From a checkpoint of a small self-supervised image encoder.
Model: 7.95M parameters, 32-pixel images, arch swin, norm layernorm, activation gelu, patch size [2, 2], depths [2, 3, 3], widths [96, 192, 384].
Training: 8500 steps, batches of 256.
Rows from block 4, named by matrix and row number. Rows with one number belong to one attention dimension. Each number is 128 + 32 x the weight over its row's rms, rounded and kept within 0 to 255. All counts start at 0. After the name is the row's rms in percent of the matrix's.
# q: window attention query (model.blocks.4.attn.q.weight, 192x192), inputs 48-95
# k: window attention key (model.blocks.4.attn.k.weight, 192x192), inputs 48-95
q.60 106 [139 131 150 104  90 135 129 147 134 142 135 104 100  88 133 123 132 102  84 102 176 158 132 136 138 146 127 125 202 166 105  79 140 145 103 166  62 150  95  81 176  97 170 147 159 152  61 152]
q.61 104 [ 64 133  80 141 141  97 134 152  79 187  98  64 127  74 108 113 100 119 161 136 121 117  82  82 141 129 160 176 157  88 148 130 101 119 164 149  90 125  90 118 131 131 159  98 159 111 128 123]
q.62 107 [123 110  98  87 124 110 117 146 122 136 133 144  72  91 139  66 132 127  87 104 108  90 102 167  92  35  88 147  91 151 186 149 149 126 117 145 181 144 162  87 139 141 135 195  82 136 114 159]
q.63 101 [171 122 163 153 140 109 158 146 158 173 165  97 110  91  67  90 120 102  77 127  65  94 118 144 187 110 152 124 175 143 129 151 139 103 140 141 120 138 137 164 194 105 115 168  71 146 156 164]
q.64 095 [142 130 165  63  99 128 133 132 148 114 180 160  79 115 130 183 113 125 153 144 123 102  98 168 127 147 162 181 178  95  65 137 183 117  57 112 121  90 144  81 101 107 161 159 160 179  79 144]
q.65 101 [110 101 124 153 138  47 131 103 183 127 127  79 163 127 130 143 156 156 183 159  92 158 161  93 121 147 121 115  94 149 101 149 104  92 101 108 125 108 117 144 117 101 174 149 110 112 146  64]
q.66 109 [109  89 141  93  69 133  92 164 148  87 147 132  98 157  94 156 148 170  93 143 171 173  95  94 140 144  68 137 142 110 112  86  41  80 180 144 118 145 162 144 142 157 102 122 192 102 156  71]
q.67 108 [ 91 159 137  75  96 171 171  87  65  99 187 126 116 122 178 161 113 127 165 147  78 117 144 122 135 175 121 118 153 101 123 132 168 140 128  72 107 135 129  40 129 148 128 104 153 216  78 115]
q.68 101 [139 168 146 137 146 123 107 119 150 126 120  72 135 148 201 115 118 122 110  81  95  93 133 102 148  69  81 145 175 135  83 111 138  83 100 126 125 183 138 144  94 179 122 161 224 173 135  86]
q.69 103 [121 139 155 180 102 113 168 144 121 127  73  98 160 155  98 171  84 142 145 120 121 142  82  93 139 132 162 100 172 151 141 181 121 148  98 147 120 147 123 109 118 114  69 122 176 169 126 120]
q.70 096 [102 175 113 133 151  99  97 104 148 186  82 103 136  60 127  91 145 179 117  58 120 127 159  69 112 133 116 117 134 110 108 104 138  85  98 127 122 143 171 131  99 150 117  73 163 171 178 104]
q.71 096 [135  94 160 187  90 124 125  78 146 134  89 138 130  75 130 197  95 172 121 142 128 155 158 117  80 125 135  75 125  93  83 152  73 184 137 134 179 101 152 105 130  89 147 105 145  37 160 120]
q.72 093 [117 184 113 118 129 106 100  57 140 121 181 150 130  83 159 142 110 166  96 140 103 217 132 137 160 113  97 138 149 177 111 170 162  78  84  93  97 133 124 132  82 204 188 168 136 102 108  65]
q.73 098 [102 148 104 156 168 141  72 131 184 184 160  93 154 113  95  98 125 156  99 114  57  95 157 110 127 133  87 185 143  91 116 111 125 103 130 143 129 156 150 137 180 141 147 147 107  96 137 103]
q.74 097 [111  86  69 118 146 125 117 155 182 151 116 111 127 113 142 133 132 131 136  97 147 127 101 180 156 137 148 129  70 155 116 157 111  98 110 156 145 159  97 210 131 157 133 135 138  81 148  96]
q.75 109 [ 86 108 128 121 116 131  99 122  98 151 127 113 131 116 111 111 158  90 140 133  89 138  31 144  86 146 100 107 135 111 174 115  50 141 195 124 135 134 140 144 180 142 132 174 120 102 196 113]
q.76 094 [113 103 149 164 138 182 139 169 137  95  45  83 152 115  68 185 111 130  87 103 154 148  22 156 139 134 173  70 143 112 175 119 169 141 135 131 108 101 144  76 155 120 146 125  66 131 131 122]
q.77 103 [ 80 164 148 147 150 148 150 144  63  94 153 129 159 122  92 162 109 134 149 105 106 154 112 118 166 195 138  90 143 127 160  99 127 176 139  74 101 137 116 136  95 126  97  85 143 133 123 102]
q.78 100 [ 91  88 115 164 152 160 105 111 115 140  85 121 143 170  99 145 137 135 159  75 107 111 145 207 177 111 230 114 164 116 112  84 123 161 109  89 111 122 178 141 132 114 107  96 112  91 187 102]
q.79 096 [ 97 116 176  83 123  76 151  92 116  91 155 185 185 135 129 104  82 178 165 102  77 120  77 131 143 122 134  88 175 129  95 135 172 136  95 154 123 141 113  99 114 144 146 147 195 143 108  78]
q.80 093 [ 91 105 137 200 110 113 141 115 105 130 120 101 118 113 124 112 132 135 164 165 188 161 211 146 107 111 145 108  87 163 142 128 137 137 118 150 134 116 137 159 131 147 140  66 104 140 123 158]
q.81 101 [130 172  99  95  89 140 120 148 129  78 124 123 151 159  68 151 136 172 146 154 159 111 115 134 207 143 130 125  57 162 192 159  96 131  94 173  85 102 139 140 112 142 140 159 125 108 101 157]
q.82 096 [136 128 176  98 107 108 197 110 131 129  72 111  46 111 111 139  97  99 112 173 119 121 174 105  80 106 190 128 103 111 147 193 196 178  97 129 105 152 138 159  89  36 109 125 168 133  53 153]
q.83 104 [138 167 121 113 122 143 119 123 111 100 175 135 154 159 198 144  61 143 165 110 166 124 111 154 112 183 119 147  94  85 117 112 154  83 101  98 152 102  83 130 166 169 107 123 160 139 138 125]
q.84 091 [144  58 112 122 125 104 121 101 114 108 136 115 156 157 113 153 196 141 154  86 108 172 130 190 122 104  54 130 138 147 176  92 106 150 107 129  48 135 147 143  84 156 119  65 131 118 163 156]
q.85 093 [126 181 106 189 120 142 197 129 119 160 129 100 198 113 105 110 122 139 128 117 121 146 120 179 116 155 114 145 130 138  90 141 121 140 130 149 134 174  92 156 184 163 172 135  83 118 125 168]
q.86 091 [191 136 114 190 170 192 112 126 141 125 162 114 144 164  48 101 119 126 157 147  71 101 120 134 104 174 120 127 142 142 114 124 160 132 154 140 145 156 147 151 107 131 126 148  98  90  97  95]
q.87 110 [119  89 123 111 115 114 160 134  78 118 163 152  61 119 122 137 127 144 138 132 166 118 107 160 146  61 146  88 126 141 122 178 136 141 169 146 132 101 134  67 162 210 120 123 135 149 176 105]
q.88 084 [129 155 124 102 117 118  99 155  57 133 153 101 168  50  91 143  86 102 111 195  92 129 108 126  71 193 160 134 116  96 147  93 110  44 161  96 144 145  89 136 126 197 143 124 139 147 138 133]
q.89 095 [105 105 100 121 168  88 110 112 118 113 183  96 121 114 134 109 146 136 186 185  95  86 165 137 190 110 152 132  96 170 188 119 155 120 135 139 204 122 160 159 117 124 145 153 117 152 102 114]
q.90 086 [150  80 116 150 111  67 133 163 127 179 157 121  90 120 124 100 189 120 116 131 168 155 119 106 140 168 113 118  46 130 161 131  91 109 170 152 146  81 150 155 154 174 126 159  91  64 147  79]
q.91 105 [130  99 160 151 149 134 160 130 171 174  73 133 153 159 115 117  98 151 155 154  91 163 140 174  81 146 179 172  91 110 205 149 124 137 147 119  95 148 115 101 178 145  74 112 131 102 115 145]
q.92 092 [156 143  96 110 191 170 118 139 180 126 143 109 143 143 141 203 162  89 137  84 137 140 140 154 183 137 103 150 136 131  76 103 185 112 123 147 109 123 160 118  98 130 110 149 140 126 126 128]
q.93 102 [129 133 115 117 168 118 163 177  70 121 122 134  85 112  71 105  96 160  63 124  86 155  82 132 107 131 144 114 121 181  99 112 109 126 126 186 155 108 155 177 175 160 153 166  98 149  44 107]
q.94 106 [ 83 144 189 184 124 105 123 114 128 147 177 113 174 108 116 116 150 146 111 193 246 145 162 190 145  33 126 156 134  56 139 139 139 129  95  78 132  55 110 137 147 165 180 156 126 112 169 113]
q.95 086 [147 135 142  84 148 180 155 182  83 146 179  41 147 150 168 110 118  57 136 166 113 142  95 135 180 138 117 131  73 120 160 114  86 111  71 127 151 146 172 123 152 110  99 130  98 134  34 107]
q.96 099 [180 116 107 121 149 138 151 109 151 137 148 117 132 138  99 126 169 103 126  51 161 122 112 113  88 178  83 118 128 124 156 106 180 198 102 124 132 136 151 151 105 100 127 128 114 120 170 117]
q.97 103 [136 135 150 132 107 110  83 147 155 119  79 114 196 110 112  60 175 145 147  82 170 145 116 149 179 142 179 117  88 125 167 102 124 128 117 105  67 118 118  96 149 181 122  97 127 126 185 174]
q.98 105 [ 94 135 166 147 118  87 121 135 111 116 121 224 169  71 128  99  72 106 109 100 114 122 133 125 143 120 184 159 122 173 158 143 127 107 158 110 114  70 154 120 161  89  81  86 151 153 133  70]
q.99 110 [179 115 146  99  85  79 149 118 167 140  86 107 129 139 115 189 148  97 150  88 128  92  69 144 147 133 109 128  79 112 127 129 127 208 132  81  97 132 142 113 127  90 149 119 104 157 152 124]
q.100 116 [ 88 170 130 113 104 137 109 121 138 116 124 117 144 173  94 159 129 104  93 133  73  65 134 103 167 172 136 130 152 145 145 119 149 100 187 165 138 143 162 155 157 148  66 102 141 150 134  86]
q.101 102 [ 94 166 122 135  80 104  65 140 147  61 104 144 127  95  96  77 101 138 139 180 110 151  99 167  94 122 158 153 128 186  80  86 119 127 119  92 112 144  84 142 130 102 166 190 136 145 128  92]
q.102 117 [ 91  90 156 137 157 126 100 157  85 132  77  81  60 100 153 129  81 154 170 121 167 177 134 117 117 172 104 106 201 159  74 168  79 117 128 107  93 110 109 104 143 121 146 157 201 143 116 135]
q.103 094 [192 125 187 167 139 121  45 105  82 146  86 123 178  86  89  89 167 187 126 103 111 164  88 166 180 181  51 107 116 167 105  93 122 145 159  68 167 102 113 143 146 128 149 110 132 135 159 117]
q.104 093 [105 125  83  98 136 171 110  83 113  97 205 147  99 172 118 210 108 113 147  99  89 158 117 150 157 124  70 157  98 141  73  81 100 136 134 132 146 150  98 140 128 155 129 131 172  86 174 111]
q.105 096 [171 137 191 129  79 165 139  65 117 119  70 184 201 142 114 110 174 112 130  68 122 105 131 104  65  99 136 144 126 113 129 187 126 127 130 106 145 137 137 147 102  91 123 123 149 149 117  89]
q.106 101 [101 148  97 160 146 138 128 102 169 172 141 165 132 159 132 150 152  72 137 119 106 157 169 150 162  84 169 139 123 146 147 141 111 134 103  73 155 118 134 101 124 157  86 124 105 104 184 140]
q.107 108 [108 121  79  67 120 108 162 141 172  94 116 121 128 147 145 142 103 158 110 201 108 165 160 135 122 186 105 128 186 134 114 145 158 150 122 120 117 125 178  69  66 118 162 154 126 151 151 149]
q.108 106 [135 128 111 137  89 173 164 170  77 132 146 176  59 162 137  35 171 147 166  88 131 101 106 177 159 157 106 145 135 187 108  84 154 152 139 118  86  99 168  84 118 146 135 187  71 179 119 168]
q.109 107 [156 115 127 144 206 125 119 169 136 116 132  89 108 105 153 126 117 144  99 130 146 170  88 110 143 160 141 123  93 135 116 149 140  84 130 193  99 124 104 135 157 137 117 132 130  87 115 105]
q.110 111 [130 109 142 114 105 150 132 103  92 124 104 136 111 128 228 121 137  81 108  96 125 142 158 160 111  89 146  60 151 123 102  30 108 158 102 141  85  96 100 124  89 116 133  76 130 168 104 169]
q.111 095 [161 146 104 131 163 139  66 169 168 122 158 116 127 125 145 132 136 116 127 163 169 112  62  78 162 192  76  93 114 123 138 150 120 131 117  89 174 130 149 132 158 172 113 116 139  69 156 130]
q.112 106 [156  96 128 190 120 120 145 118 145 102 110 175 102 170  79 160 160 169 128 145  45 133 157 150  64 187 107 142 183 108 152 127 155 167 102 115 135 156  82 107 122  65 101 138 114  72 101 121]
q.113 099 [162 125 128 167 126 107  84  87 124 128 172 101 120 151 166 125 150  99 201 100 101 126 165 112 231 123  97 145 114 165 143  94 147 190 109 144 144 158 119 174 170 131 124 133  97  99 127 110]
q.114 094 [ 78 152 126 118 105 167 132 105  70 161 115 130 112 127 114 177 103  99  75 182 113 130 111  96 195 100 108  81 121 150 166 205 123 103 152 144 130 121 119 151 125 162 109 108 150  92 120 134]
q.115 097 [ 75 144 137  88 164 140  80 111  92  95 153 114 158 123 110 156 144  85 102  74 132 135 104 141 193 171  67 142 120 125 112 116  66  73 127 110 137 129 139 119 124 144  88 127 169  91 180  95]
q.116 101 [146 124 107 183 173 130  87 100  87 160 157 133  94 110  86 147 135 114 101  41 175 149 103 177 136 149 188 140  97 142 127 126 143  82 159  91 115 100 145 125 186  92 107 187 109 115 111 112]
q.117 097 [ 98 125 142 112 163 135 129 159 130 169 130 146 105 153  69 137 147 160 161 107 123 134 135 101  97  85 138 127 148 138 144 175 165 207 133 136 126 150 110  90 172  54 116  98  98 129  79 138]
q.118 096 [159 176 144  56 117  88 174 135 136 115  90 161 156 170 119 108 120  84 142 109 123 115 157 201 115 185 143 109 137 128 131 137 128 174  83  97  99 137 139  94 135 128 102 137 135 168 164 103]
q.119 097 [102 106 110  69 176 137 137  92 158  67 120 147 112 157 137 170 180 176 160 127  58 140 176 174 146 182 128 187 135 152 157 117 146 124 114  94 117 126 158  91 111  92  98 122 123 186 124 135]
q.120 112 [137 153 157  89 124  81  82 123 141  98 199 142 181  73 115 125 109 145 149 121 106  89 111 151 163 145 128 117 121 160 118 128 147 117 146 135 159 141 185  59 117 118 152 169 158 126  93 124]
q.121 103 [ 50  94 124 111 112 131 156 111 147  72 106 127 131 132  50 156 144 128 145 150 138 137 116 111 141 141 150 119 133 102 146 140 138 155  38 159 136 147  79 126 165 137 119 109 133 132  97 177]
q.122 101 [ 96 158  92 174 131 133  93 157 119 202 159 129 156 146 128  94 168 120 116  70 114  89 112 106 125 133 108 169 117 145 122  79  81 158 172 117 131 133 128 133 155  90 135 132 111 104  94  86]
q.123 092 [136  99 158 100 159 142 110 120  99  97 130  92  52 120 145 133  69 151 100 132 134  35 137  76 134 140 154 122 138 117 144  72 152 131 152 155 134 125  94 145 167 120 110 104 114 138 123 125]
q.124 089 [180 114  83  80 116 117 143 140 122 141  78 128 111 203  99  99 142 105 131 124  67 140 156 124  76 158  88 134 140  79  95 129 132  84 117 143 121 225  96 137 124 134 119 103 164 107 160 119]
q.125 106 [129 158  80 140 208 160 137 145 136 187 146 149  74  72 132 106 139 124 153 129 128 141 150  92  91 138 115 171  24 110 103  71  62  98 181 102 126 139 101 145 121 153 124 177 129  87 121 110]
q.126 097 [128 154 124 179  94 143 100 120 131  86 144  96  97 107 120 117 126 128 104 195 213 144 157 131 134 143 164 121 150 120  94 159 141  72 142 107 130 112 140 124  83 117  96 152  50 143  90 177]
q.127 101 [ 74 158 109 125 144  98 173 138 133 113 126 141 166 151 156 153 118 137 181  98 178 146  80 177 141 134 135 116 154 132 147 150 175 129 137 101 151 128 123 117 176 145  85 107 151 195 150 135]
k.60 100 [163 115 129 160 117 109 125 166 170 141 160 185 138 131 132 154 224 151 175 161 155 158  99 113 123 177 185 156 129 121 179 105 102 127 124 140  71  65 185 123 118 136  85 132  87  91  67 157]
k.61 102 [149 138 131  93 111 115 169 168 145 130 139 174 124 101 149 145 122  98 150 169  50 165 123 133 145 102 128 129 130 176 143 166  96 130 121  73 170  89 127  86 140 107  99 109 142  78 125 121]
k.62 112 [ 91 117 164 174 120 211  97 184  73 122  84  98 158 119 131  95 180 128 154 123 140 178  98  84  81  89 158 102 174 145 102 126 123  87 141 137  90 169 156 105 123 108 114 154 126 126 154 143]
k.63 099 [147 150  83 112 162 138 130 187  49 154 110 140 120 145 126 136 137 205 104 123 101 151  51  82 137 129 135 152  89 103 146 129 120 135  95 127 120 105  57 170  83 154 186 139 142 143 175 121]
k.64 095 [143  71 139 102 100  60 152  68 138 141 158 101  85  88 179  83 126  82 125 169 166 154 176 112 151 176 141 123 170  71 137 133 139 122 164 159 157 121 139 116 148  83 193 150  93 116 133 105]
k.65 098 [135 114 154  92 197 136 143 104  93 148  72 153 178 114 123 133 166 151 203 123 119  78  92 119  68 119 112  92  85 123 110 107 164 111  90  95 146 131 133 137 162 139 198 112 170 134 158 176]
k.66 107 [204 181 104 181 126 178 143 128 128 133  90 129 161 130  29 134 123  94 117  86  95 153  74 162 126  82 133 117 160 161 129 152 143 169 142 100  98 143  79 117 167 140 138 157 100 100 134 112]
k.67 101 [169  81 120 127 132 119 147 156 180 146  87 136 125 150 130 138 115  74 139  52 109 137 158 101 215  76 177 158  85  66 162 124 128 147 143  79  79 138 108 130 132 122 116 103 144 108 141 144]
k.68 096 [110 158 135 126 159  90 189 124 141 111  95 132  72 155  97 134 100 192 186 139 109 130 185  58 188 110 123  96 123 141 143 103 147 118 117 116  99 104 109  87 115 107 119 150 151 136  97 136]
k.69 105 [144 111 161 152 133  86 162 102 103 154 163 123 127 161 101 162  85 137 173 127 150 144 141 154 163 133 117  80 139 142 127  81 101 118 151 104 130  98 157 183 127  78 101 147 172 116 106 152]
k.70 094 [105 157 145  77  80 133  70 103 112 145 119 153 113 162 175 110 159 171 169 150 116 152 146  80 113  43 127  71 175  73 104 141  91 146 139  82 171 152 215  91 194 100 179 150 125 187 129 108]
k.71 107 [104 139 109 111 111  82 120  77 115  87 142 113  82 140  68 135 157 140 125 170  98 128  88 166  88  59  61  93 169 163 137 147 146 141 117 132 143 177 121 143 203 154 165 109 101  82 127 129]
k.72 090 [111  99 177 103  83  87 133 142 181  81 126 176 103  75 162 139 144 141 100 167 116 118 110 110  58 151 154 154 188 117 129 140 176  94 162 152 103  99 108  61 146 109 180  84 130 150 123 134]
k.73 097 [168 104  60 118 139 118 120 104 138  93  73 194 150 146 103 129 143 112 178 156 133 106 100 104 109 154  78 145 108 184 140 169  79 112  92 158 123 150 190 130  91 120  51 167 106 132 148 105]
k.74 100 [104 127 157 137 123  32 124  89 114 157 130 143 164 144 122 100 124 137 204 148  98 173 126 153 125  90 194 100 130 116 110 136 125 128  85 183 140 115 145  65 159 149 176 128 159 203 169 126]
k.75 114 [ 71 107  70  93 119 118 116 123 154  99 117 175 132 149 169 134  54 139 150 205 148 159 186 123 119 122 133  40 115 179 144 206 137 108 133 146 140 115 128  72 156 157 135 159 132 152 155 132]
k.76 093 [129 158  85  75 145 122  92 153  83 115 141 140 101 118 173 173 136 162 143  99 152 146  91 130  96 149 142 116 110 177 160  98  70 118  92 113 104 127 128 142 132 125 180 147 157 198 102 143]
k.77 101 [ 57 155 127 113  91 106 141 148  79 108  78  95 154 161 143 195 135 123 118 155 111  97 142 129 113 124 105 109 125 120  99 109 153 140 153 139 111 106 137 136 140 131  66 144 141 139 196  86]
k.78 099 [162 100 121 129 172 130 149 120 153  82  75  79 157 183 154 148 206 112 163 134 148  84 132 154  89 127 156  90 185 156 139 135 101 154 117 123 103 111 171 137 158 147 140 121 118 103 132 142]
k.79 094 [111 134 129 143 189 196  63 126 163 144 154 125 138 123 149 172  90 132 170  56 146  96 190 125  95 152 153 126 127 111 125  91 133 126 143 151 104 113 134 110 116 116 157  62  96 150 160  89]
k.80 103 [124 128 111 121  81 170  92 149 143 104 158 159 124  87 182 188 156 161  79 101 102 151  90 135 136  98 168 137 115 139  95 107 129 127 108  84 161 154 114 157 112 130  97  93  92  99 131 102]
k.81 101 [150 143 104 147  81 155 151 176  53 124 131  73 166 104  87 134 108  59 110 115  96 109 154 161 103 160 110  78  97 170 102 116 110  81 165  86 125 109 127 169 173 119  64 122 100 112 169 125]
k.82 091 [124 136 138  76 112 106 128 172  78 188 144  75 107 164 107  93  99 106 125 134 116 126 171 118 176 157  79 124  99 115 111  60 126  90 118 123 176 162 142 149 221  87 171 111 165 145 206 169]
k.83 103 [134 149 193 139 135 147 139  94 127  82 128 124 122 159  54  73 116 107 104  88 112 169 179 135 107 177 129 125 162  97 127 134 116 163 135 143 133 111 148 158 179 127 119 132 135 113 115  81]
k.84 090 [100 134 117 147 158 164 137 106 161  89 119 139 146 150 172 178 211 121 117  90  61 125 118 149 123  99 198 135  85 137  99  83 116  67  93 138 130  80 132 139  90 113  71 123 163 120  97 108]
k.85 097 [117 148 152  64 131 137 106 160  62 100 132 123 168 118 142 150 146 181 188 143 132 108 118 162 159 131 128  87 129  97 130 173 148 102  97 148 167 132 130 135  95 139 115 149 132 144 125 144]
k.86 093 [127 128 127 160 135  93 146 148 141  99 137 147 123 155  96 110 149  96 150 136 170 107  71 163 103  78 133 156  70 112 109 107 119 142  54 155 131 110 102 160 108 154 128  76 157 181 128  85]
k.87 109 [132  67 135 109 150  99 146 144 106 152 151 141 100 146 200  62  88  88  88  85  57 179 166 109 115 126 134 123  93 144 135 158 150 158 118  93 107 128 110  86 118 140 155 115 117  96  44 198]
k.88 089 [ 92 131 133 186 163  91  87 145 136 113  95 181 122 123 160 130 123 142 146 117 120 186 152 120 148 133 176 124 173  87  91 149 145 131 116 109 125 155  80 118  82  94 111 126  74 203 130  63]
k.89 103 [124  89 183 105 123 129 132 185 106 136  75 153 160 147  93 174 104 102 166 171 146 148 130  99 128 121 127 121  73  91 150 134 135  92 163 182 124 136 161 115 164  98 171 120  84 105 120 164]
k.90 086 [100 172 109 107 175 180 170 114  90 167 165 163 155 133 171 116 127 137  71 146  78 124 120  97  95 119 113  91 143 150 128 167 158 107 136 119 163 152 107 134 155 138 159 153 127 106 158 173]
k.91 096 [174 134  87 132 112 103 120  99 111 129 141 132 175 148  80 155 170 129 174 129 120  95  96 125 169 147 151 141 162 145 153 138 124 148 121 127 130 108  97 132  72 185 137  96 129 159 161  88]
k.92 090 [ 53 158 102 113 112 104 117 100 132 150 162 108  84 138 163 109 155 136  77 180 188 106 139 148 104 146 138 129 115 181 111  91 156 163 115 148  75 140 136  84 150 124  79 144 153  98 114 162]
k.93 101 [ 73 113 121 124 172 134  86  97 114 128 162 138 120  98 122 108  76  80 185 158 133  82 184  82 149 189 128 137  88 128 130 143 136  83 107 155 146  93 121  85  84 129 149 115 165 157 126 113]
k.94 103 [147 110 102 114 108  42 136 177 153  70  65 125  85 177 120 142 147 175 162 120 131 161 162 137 100 133 122  95 194 173  74 122 126 180 102 140  69 192 173  69 112  87 137 136 108 149 121  90]
k.95 088 [100 167 120 126  78 142 129 112 119 125 153 168 126 123  56 184  87 184 155 134 136 127  89  85 167  79 110 142  96 121 106  85 116 127 160 136 126  68 150 177  82 108 166 137 135  90  90 162]
k.96 096 [ 90 147 166 133  96 153 120 132 150 118 121 120 140 127  95 111 161 129 123 198 114 101 127 145 111 148 110 116 132 126 151 135 107  96 134 162 135 100 149 128 129 137 127 124  96 109 121  77]
k.97 095 [ 74 160  62 175 154 170  98 104 133 171 170 155 122 115  75 147 154 165 104 137 102 108 172 135 141 130 165  85 125 167  94 216 121 127 129 111 124 163 133 126 165 171  86 192  74 126 126 110]
k.98 105 [153 138 151 143 152 171 173 128 187 110  92 126 173 216 162 129 119  58 132  88 113  98 122 153 133 187  93 145 123 129 149 107 197 145  99 147 162 140 138 176  75 153 122 155  92  92 112 111]
k.99 106 [150 134 136 124 147 143 178 198  91 121 168 146 151 138 190 160 117 143 123 152 137 137 127 143 142 162 129 119 119 164 117  92 134  94 162  70 157 124 109 188 127 169  92 135 176 123  92 190]
k.100 114 [195 117 150 144 146 120 110 107 104 131 155 188 153 135 186  82 210 109 116  82 129 149  90 163  93  51 174  99 133 105 118 120 148 113  56 138 151 125 150 150 101 163 150 160 100 172  83 144]
k.101 101 [133  76 103 100 106 131 132  93 184 169 139  83 124 113  55 115  88 113 123  54 182  95 195  68 138 178 131 125 171 149 100 138 124 140 132 121 166 189 153 101 148 135 133 128 114 149 180 100]
k.102 113 [136 150 123 100  99  99 104 114 146 152 145 114  97 182 148  93  67 125 146 124  87 115 151  95 188 104 128 148 127 155 132 111 161 125  90  70  71 139 137 141  94  88 113  93 110 119 163 125]
k.103 096 [127 189 108 139 194 119 177 139 134 127 127 141 138 165 103 179 143 143 203 152 139 105  66 132 170 151 131 126 101 157 105 151 108 147 112 168  98 202 142 164  88 122 138 147 129 118 129  80]
k.104 086 [151 106 129 134 178 137 137  68 125 189 113 140 124 106  88 126 149 108 138 100 124 141  86 132  87  65 101 144 101 138 151 136 175 176 152 165  63 138 174 163 137  91 126 156 158 112 148 173]
k.105 096 [109 174 165 183 138  83 154  94 116  81 174 142 110 155 114  71 107 186 184 179 157  93 143 101  87  85 179 130 175 125 101 124 131 138 188 155 123 137  98 146 146  81 100 131 182 116 108 122]
k.106 105 [141  93 128 122 161 151 175  87  92 129 109 164 116 131 105 124 154 148 109 147 125 157  89 127 100  77  75 137 160 108 186 170 161 142 156 139  47 115 161 134 114 112 125  96 147 107 128 171]
k.107 105 [134  75 136 139 113 103 124  91 122 166 140 102 131  76 180 119 107 104 135  65 116 165 144  79 171 166  46 176 131 149 116  85 158 112 129  82 113 191 162 137 133  90 123 131  41 110 131 119]
k.108 099 [154 170 151 208  56 170  99 201 161 126 176 113 167  81 155 143 130 112 141 177 118 140 108 127 167 150 155 139 126 108 159 159 118 117 111 119 109 112 149 134 139 125  91 132 109  61 146  51]
k.109 103 [131 128 143 117 181 164 146 118  76 162  97  87 142  94  38 170 114  97 145 116 135 107 111 153  94 108  93 105  87 145 170 148  83  69  63 192 119  96 121 172 159 142 202 142 123 172 143 123]
k.110 106 [101 123 107 108 110 163 123 110 170 104 140  77  85 168 160 121 132 156  96 124  87 151 201 106 141 133 164 152  95  93 137 107 149 122 136 133 143 122 134 115 140 140 103 124 141  50 162 142]
k.111 092 [ 72 138  84 182 114 150 141 184 169 152 107 133  95 141  88 112 160 122  75 119 151 143 119 128 114 103 141 136 135 140 136 139 112 161 115 152 143 145  93 116 127 175 137  62 113 168 106 111]
k.112 098 [139 138  87 111 136 108 204 123  60  46 131  96 104 116 117 137 142  91 128  79 130 138 113 141 124 100 128 158 134 104 123 121 115 110 106 143 177 126  91 141 149 127 165 127  95 191 145  72]
k.113 096 [174 150 136  77 130 145 201  96 162  99 130 125 212 133 131 150 144 123  83 101 123 100  91 186 185 141  94 149  83 136 134 133 139 145 103 141 175 111 152 159  78 160 114 160 129 101 181 111]
k.114 091 [113 119 138 145 133  78 123 124 167  85  94 144 147  88  98 184 177 120 123 112  97 129  76 165  73  94 155 131 146 165 138  62  98  77  85 180 102  94 139 170 119 130 155 163 154 138  82 162]
k.115 094 [ 90 190 108 186 162 174 141 103 136 168  97 115 117 145  83 201 140  96 142 116 135 129 101 152 106 134 153 121 141 201 155 158 101 130 137 102 102  91 165 114 118 106 128 138 148 171 106 154]
k.116 101 [153  95 160 103 136 138 171  99 117 166 139  93 151 139 151  86 120 107 138 129 110 113 140 151 146 183  82  96 105 145 184 160 120 156  79 149 142  78 100 131 127 137 151 118 139 128 141 144]
k.117 097 [188 120 152 161 119 101  44 135 169  82 115 161 101 122 151  81 148 128 155 117  82 182  94 129 156 111 152 157 104 154 126  32  83 162 110 132 130 152 121 130 145  69  70  64 209 128 113  84]
k.118 096 [ 72  89 142 163 145 111 169 140 142 159 211 131 159 159 173  97 125 140 140 139 132 146 155 131 137 130 131 122 181 131 119 158 198 141 157 105 136 127 126 127  64 132 132 118  75 121 164 152]
k.119 094 [199  95 145 164  92 131 154  87  89 200 143 117  85  90 154 126 128 118 156  66 150 114  96  72 155 124 189 140 105 150  93  96 142  62 152 125 150 202 108 140 167 137 115 116  82 126 141  86]
k.120 101 [145  88 164 212 111 117 133 110 113 114 161 173  85 130 129 113 144  95 100 159 156 130 171 151 104 175  66 122  90 126 152 116 131 159 124 156 145 117 116  90  94  96 143  50  76 101 155 110]
k.121 093 [110 150  85 100 134 207  57  80 123 163 126 159 151 115 140 145 106 124 147  94 103 106 153 168 141 148 151 148 155 130 105 100 144 120 133 113  75 172 109 134 124 103 129 149 151 155 178 107]
k.122 103 [158 180 129 137 144 159 144  91  80 114 140 198 103 139 144 117 145 131  97 201 171 119 160  72 117  97 125 121 113  88 108 152 141 181 160  96 138  85 153  99  98 140 104 158 108 185 119 131]
k.123 091 [205  98 158 149  97 144  94 195 108 104 105 104  76  92 109  64 112 141 149  88 106 173 109 125 166 132 147 181  88  81 121 121 134 103 126 120 157 147  76 151 164 112 171 158  91 147 105  81]
k.124 087 [ 68 114 122 185 228 143 138  51 141 172 162 180 121 130 226 120 113 146 121 153 107 169 216 106 132 118 103 146 179  87 173 155 146 116 143 121 128  94 125 111 130  83 134 169 135 222  86 144]
k.125 104 [129 113 149 105 133 151 106 107 144 180 117 104 114 147 104 103  97 128 115 132 176 139 167 141 108 111 113 134 170  99 163  98 121 159 144 117 101 130 171 101 190 150 184 126 189  95  95  83]
k.126 092 [156 134 160 122  64 147 155 159 130 185 112 182 180  87 124 174  84 103 126 102 110 121 138 112 160 120 118 148 108 150 109 166 145  97  57 130  96 135 167  91 125 173 154 156 152 111  64 143]
k.127 092 [ 63 106 114 114  23 105  96 165  87 143 134 126 160 116 210 131 104 128  93 121 123 152 120 156 112 184 141 105 121 127 131 147  84 221 161 124 172 137 114  93 138 129 103 146  97 141 145  74]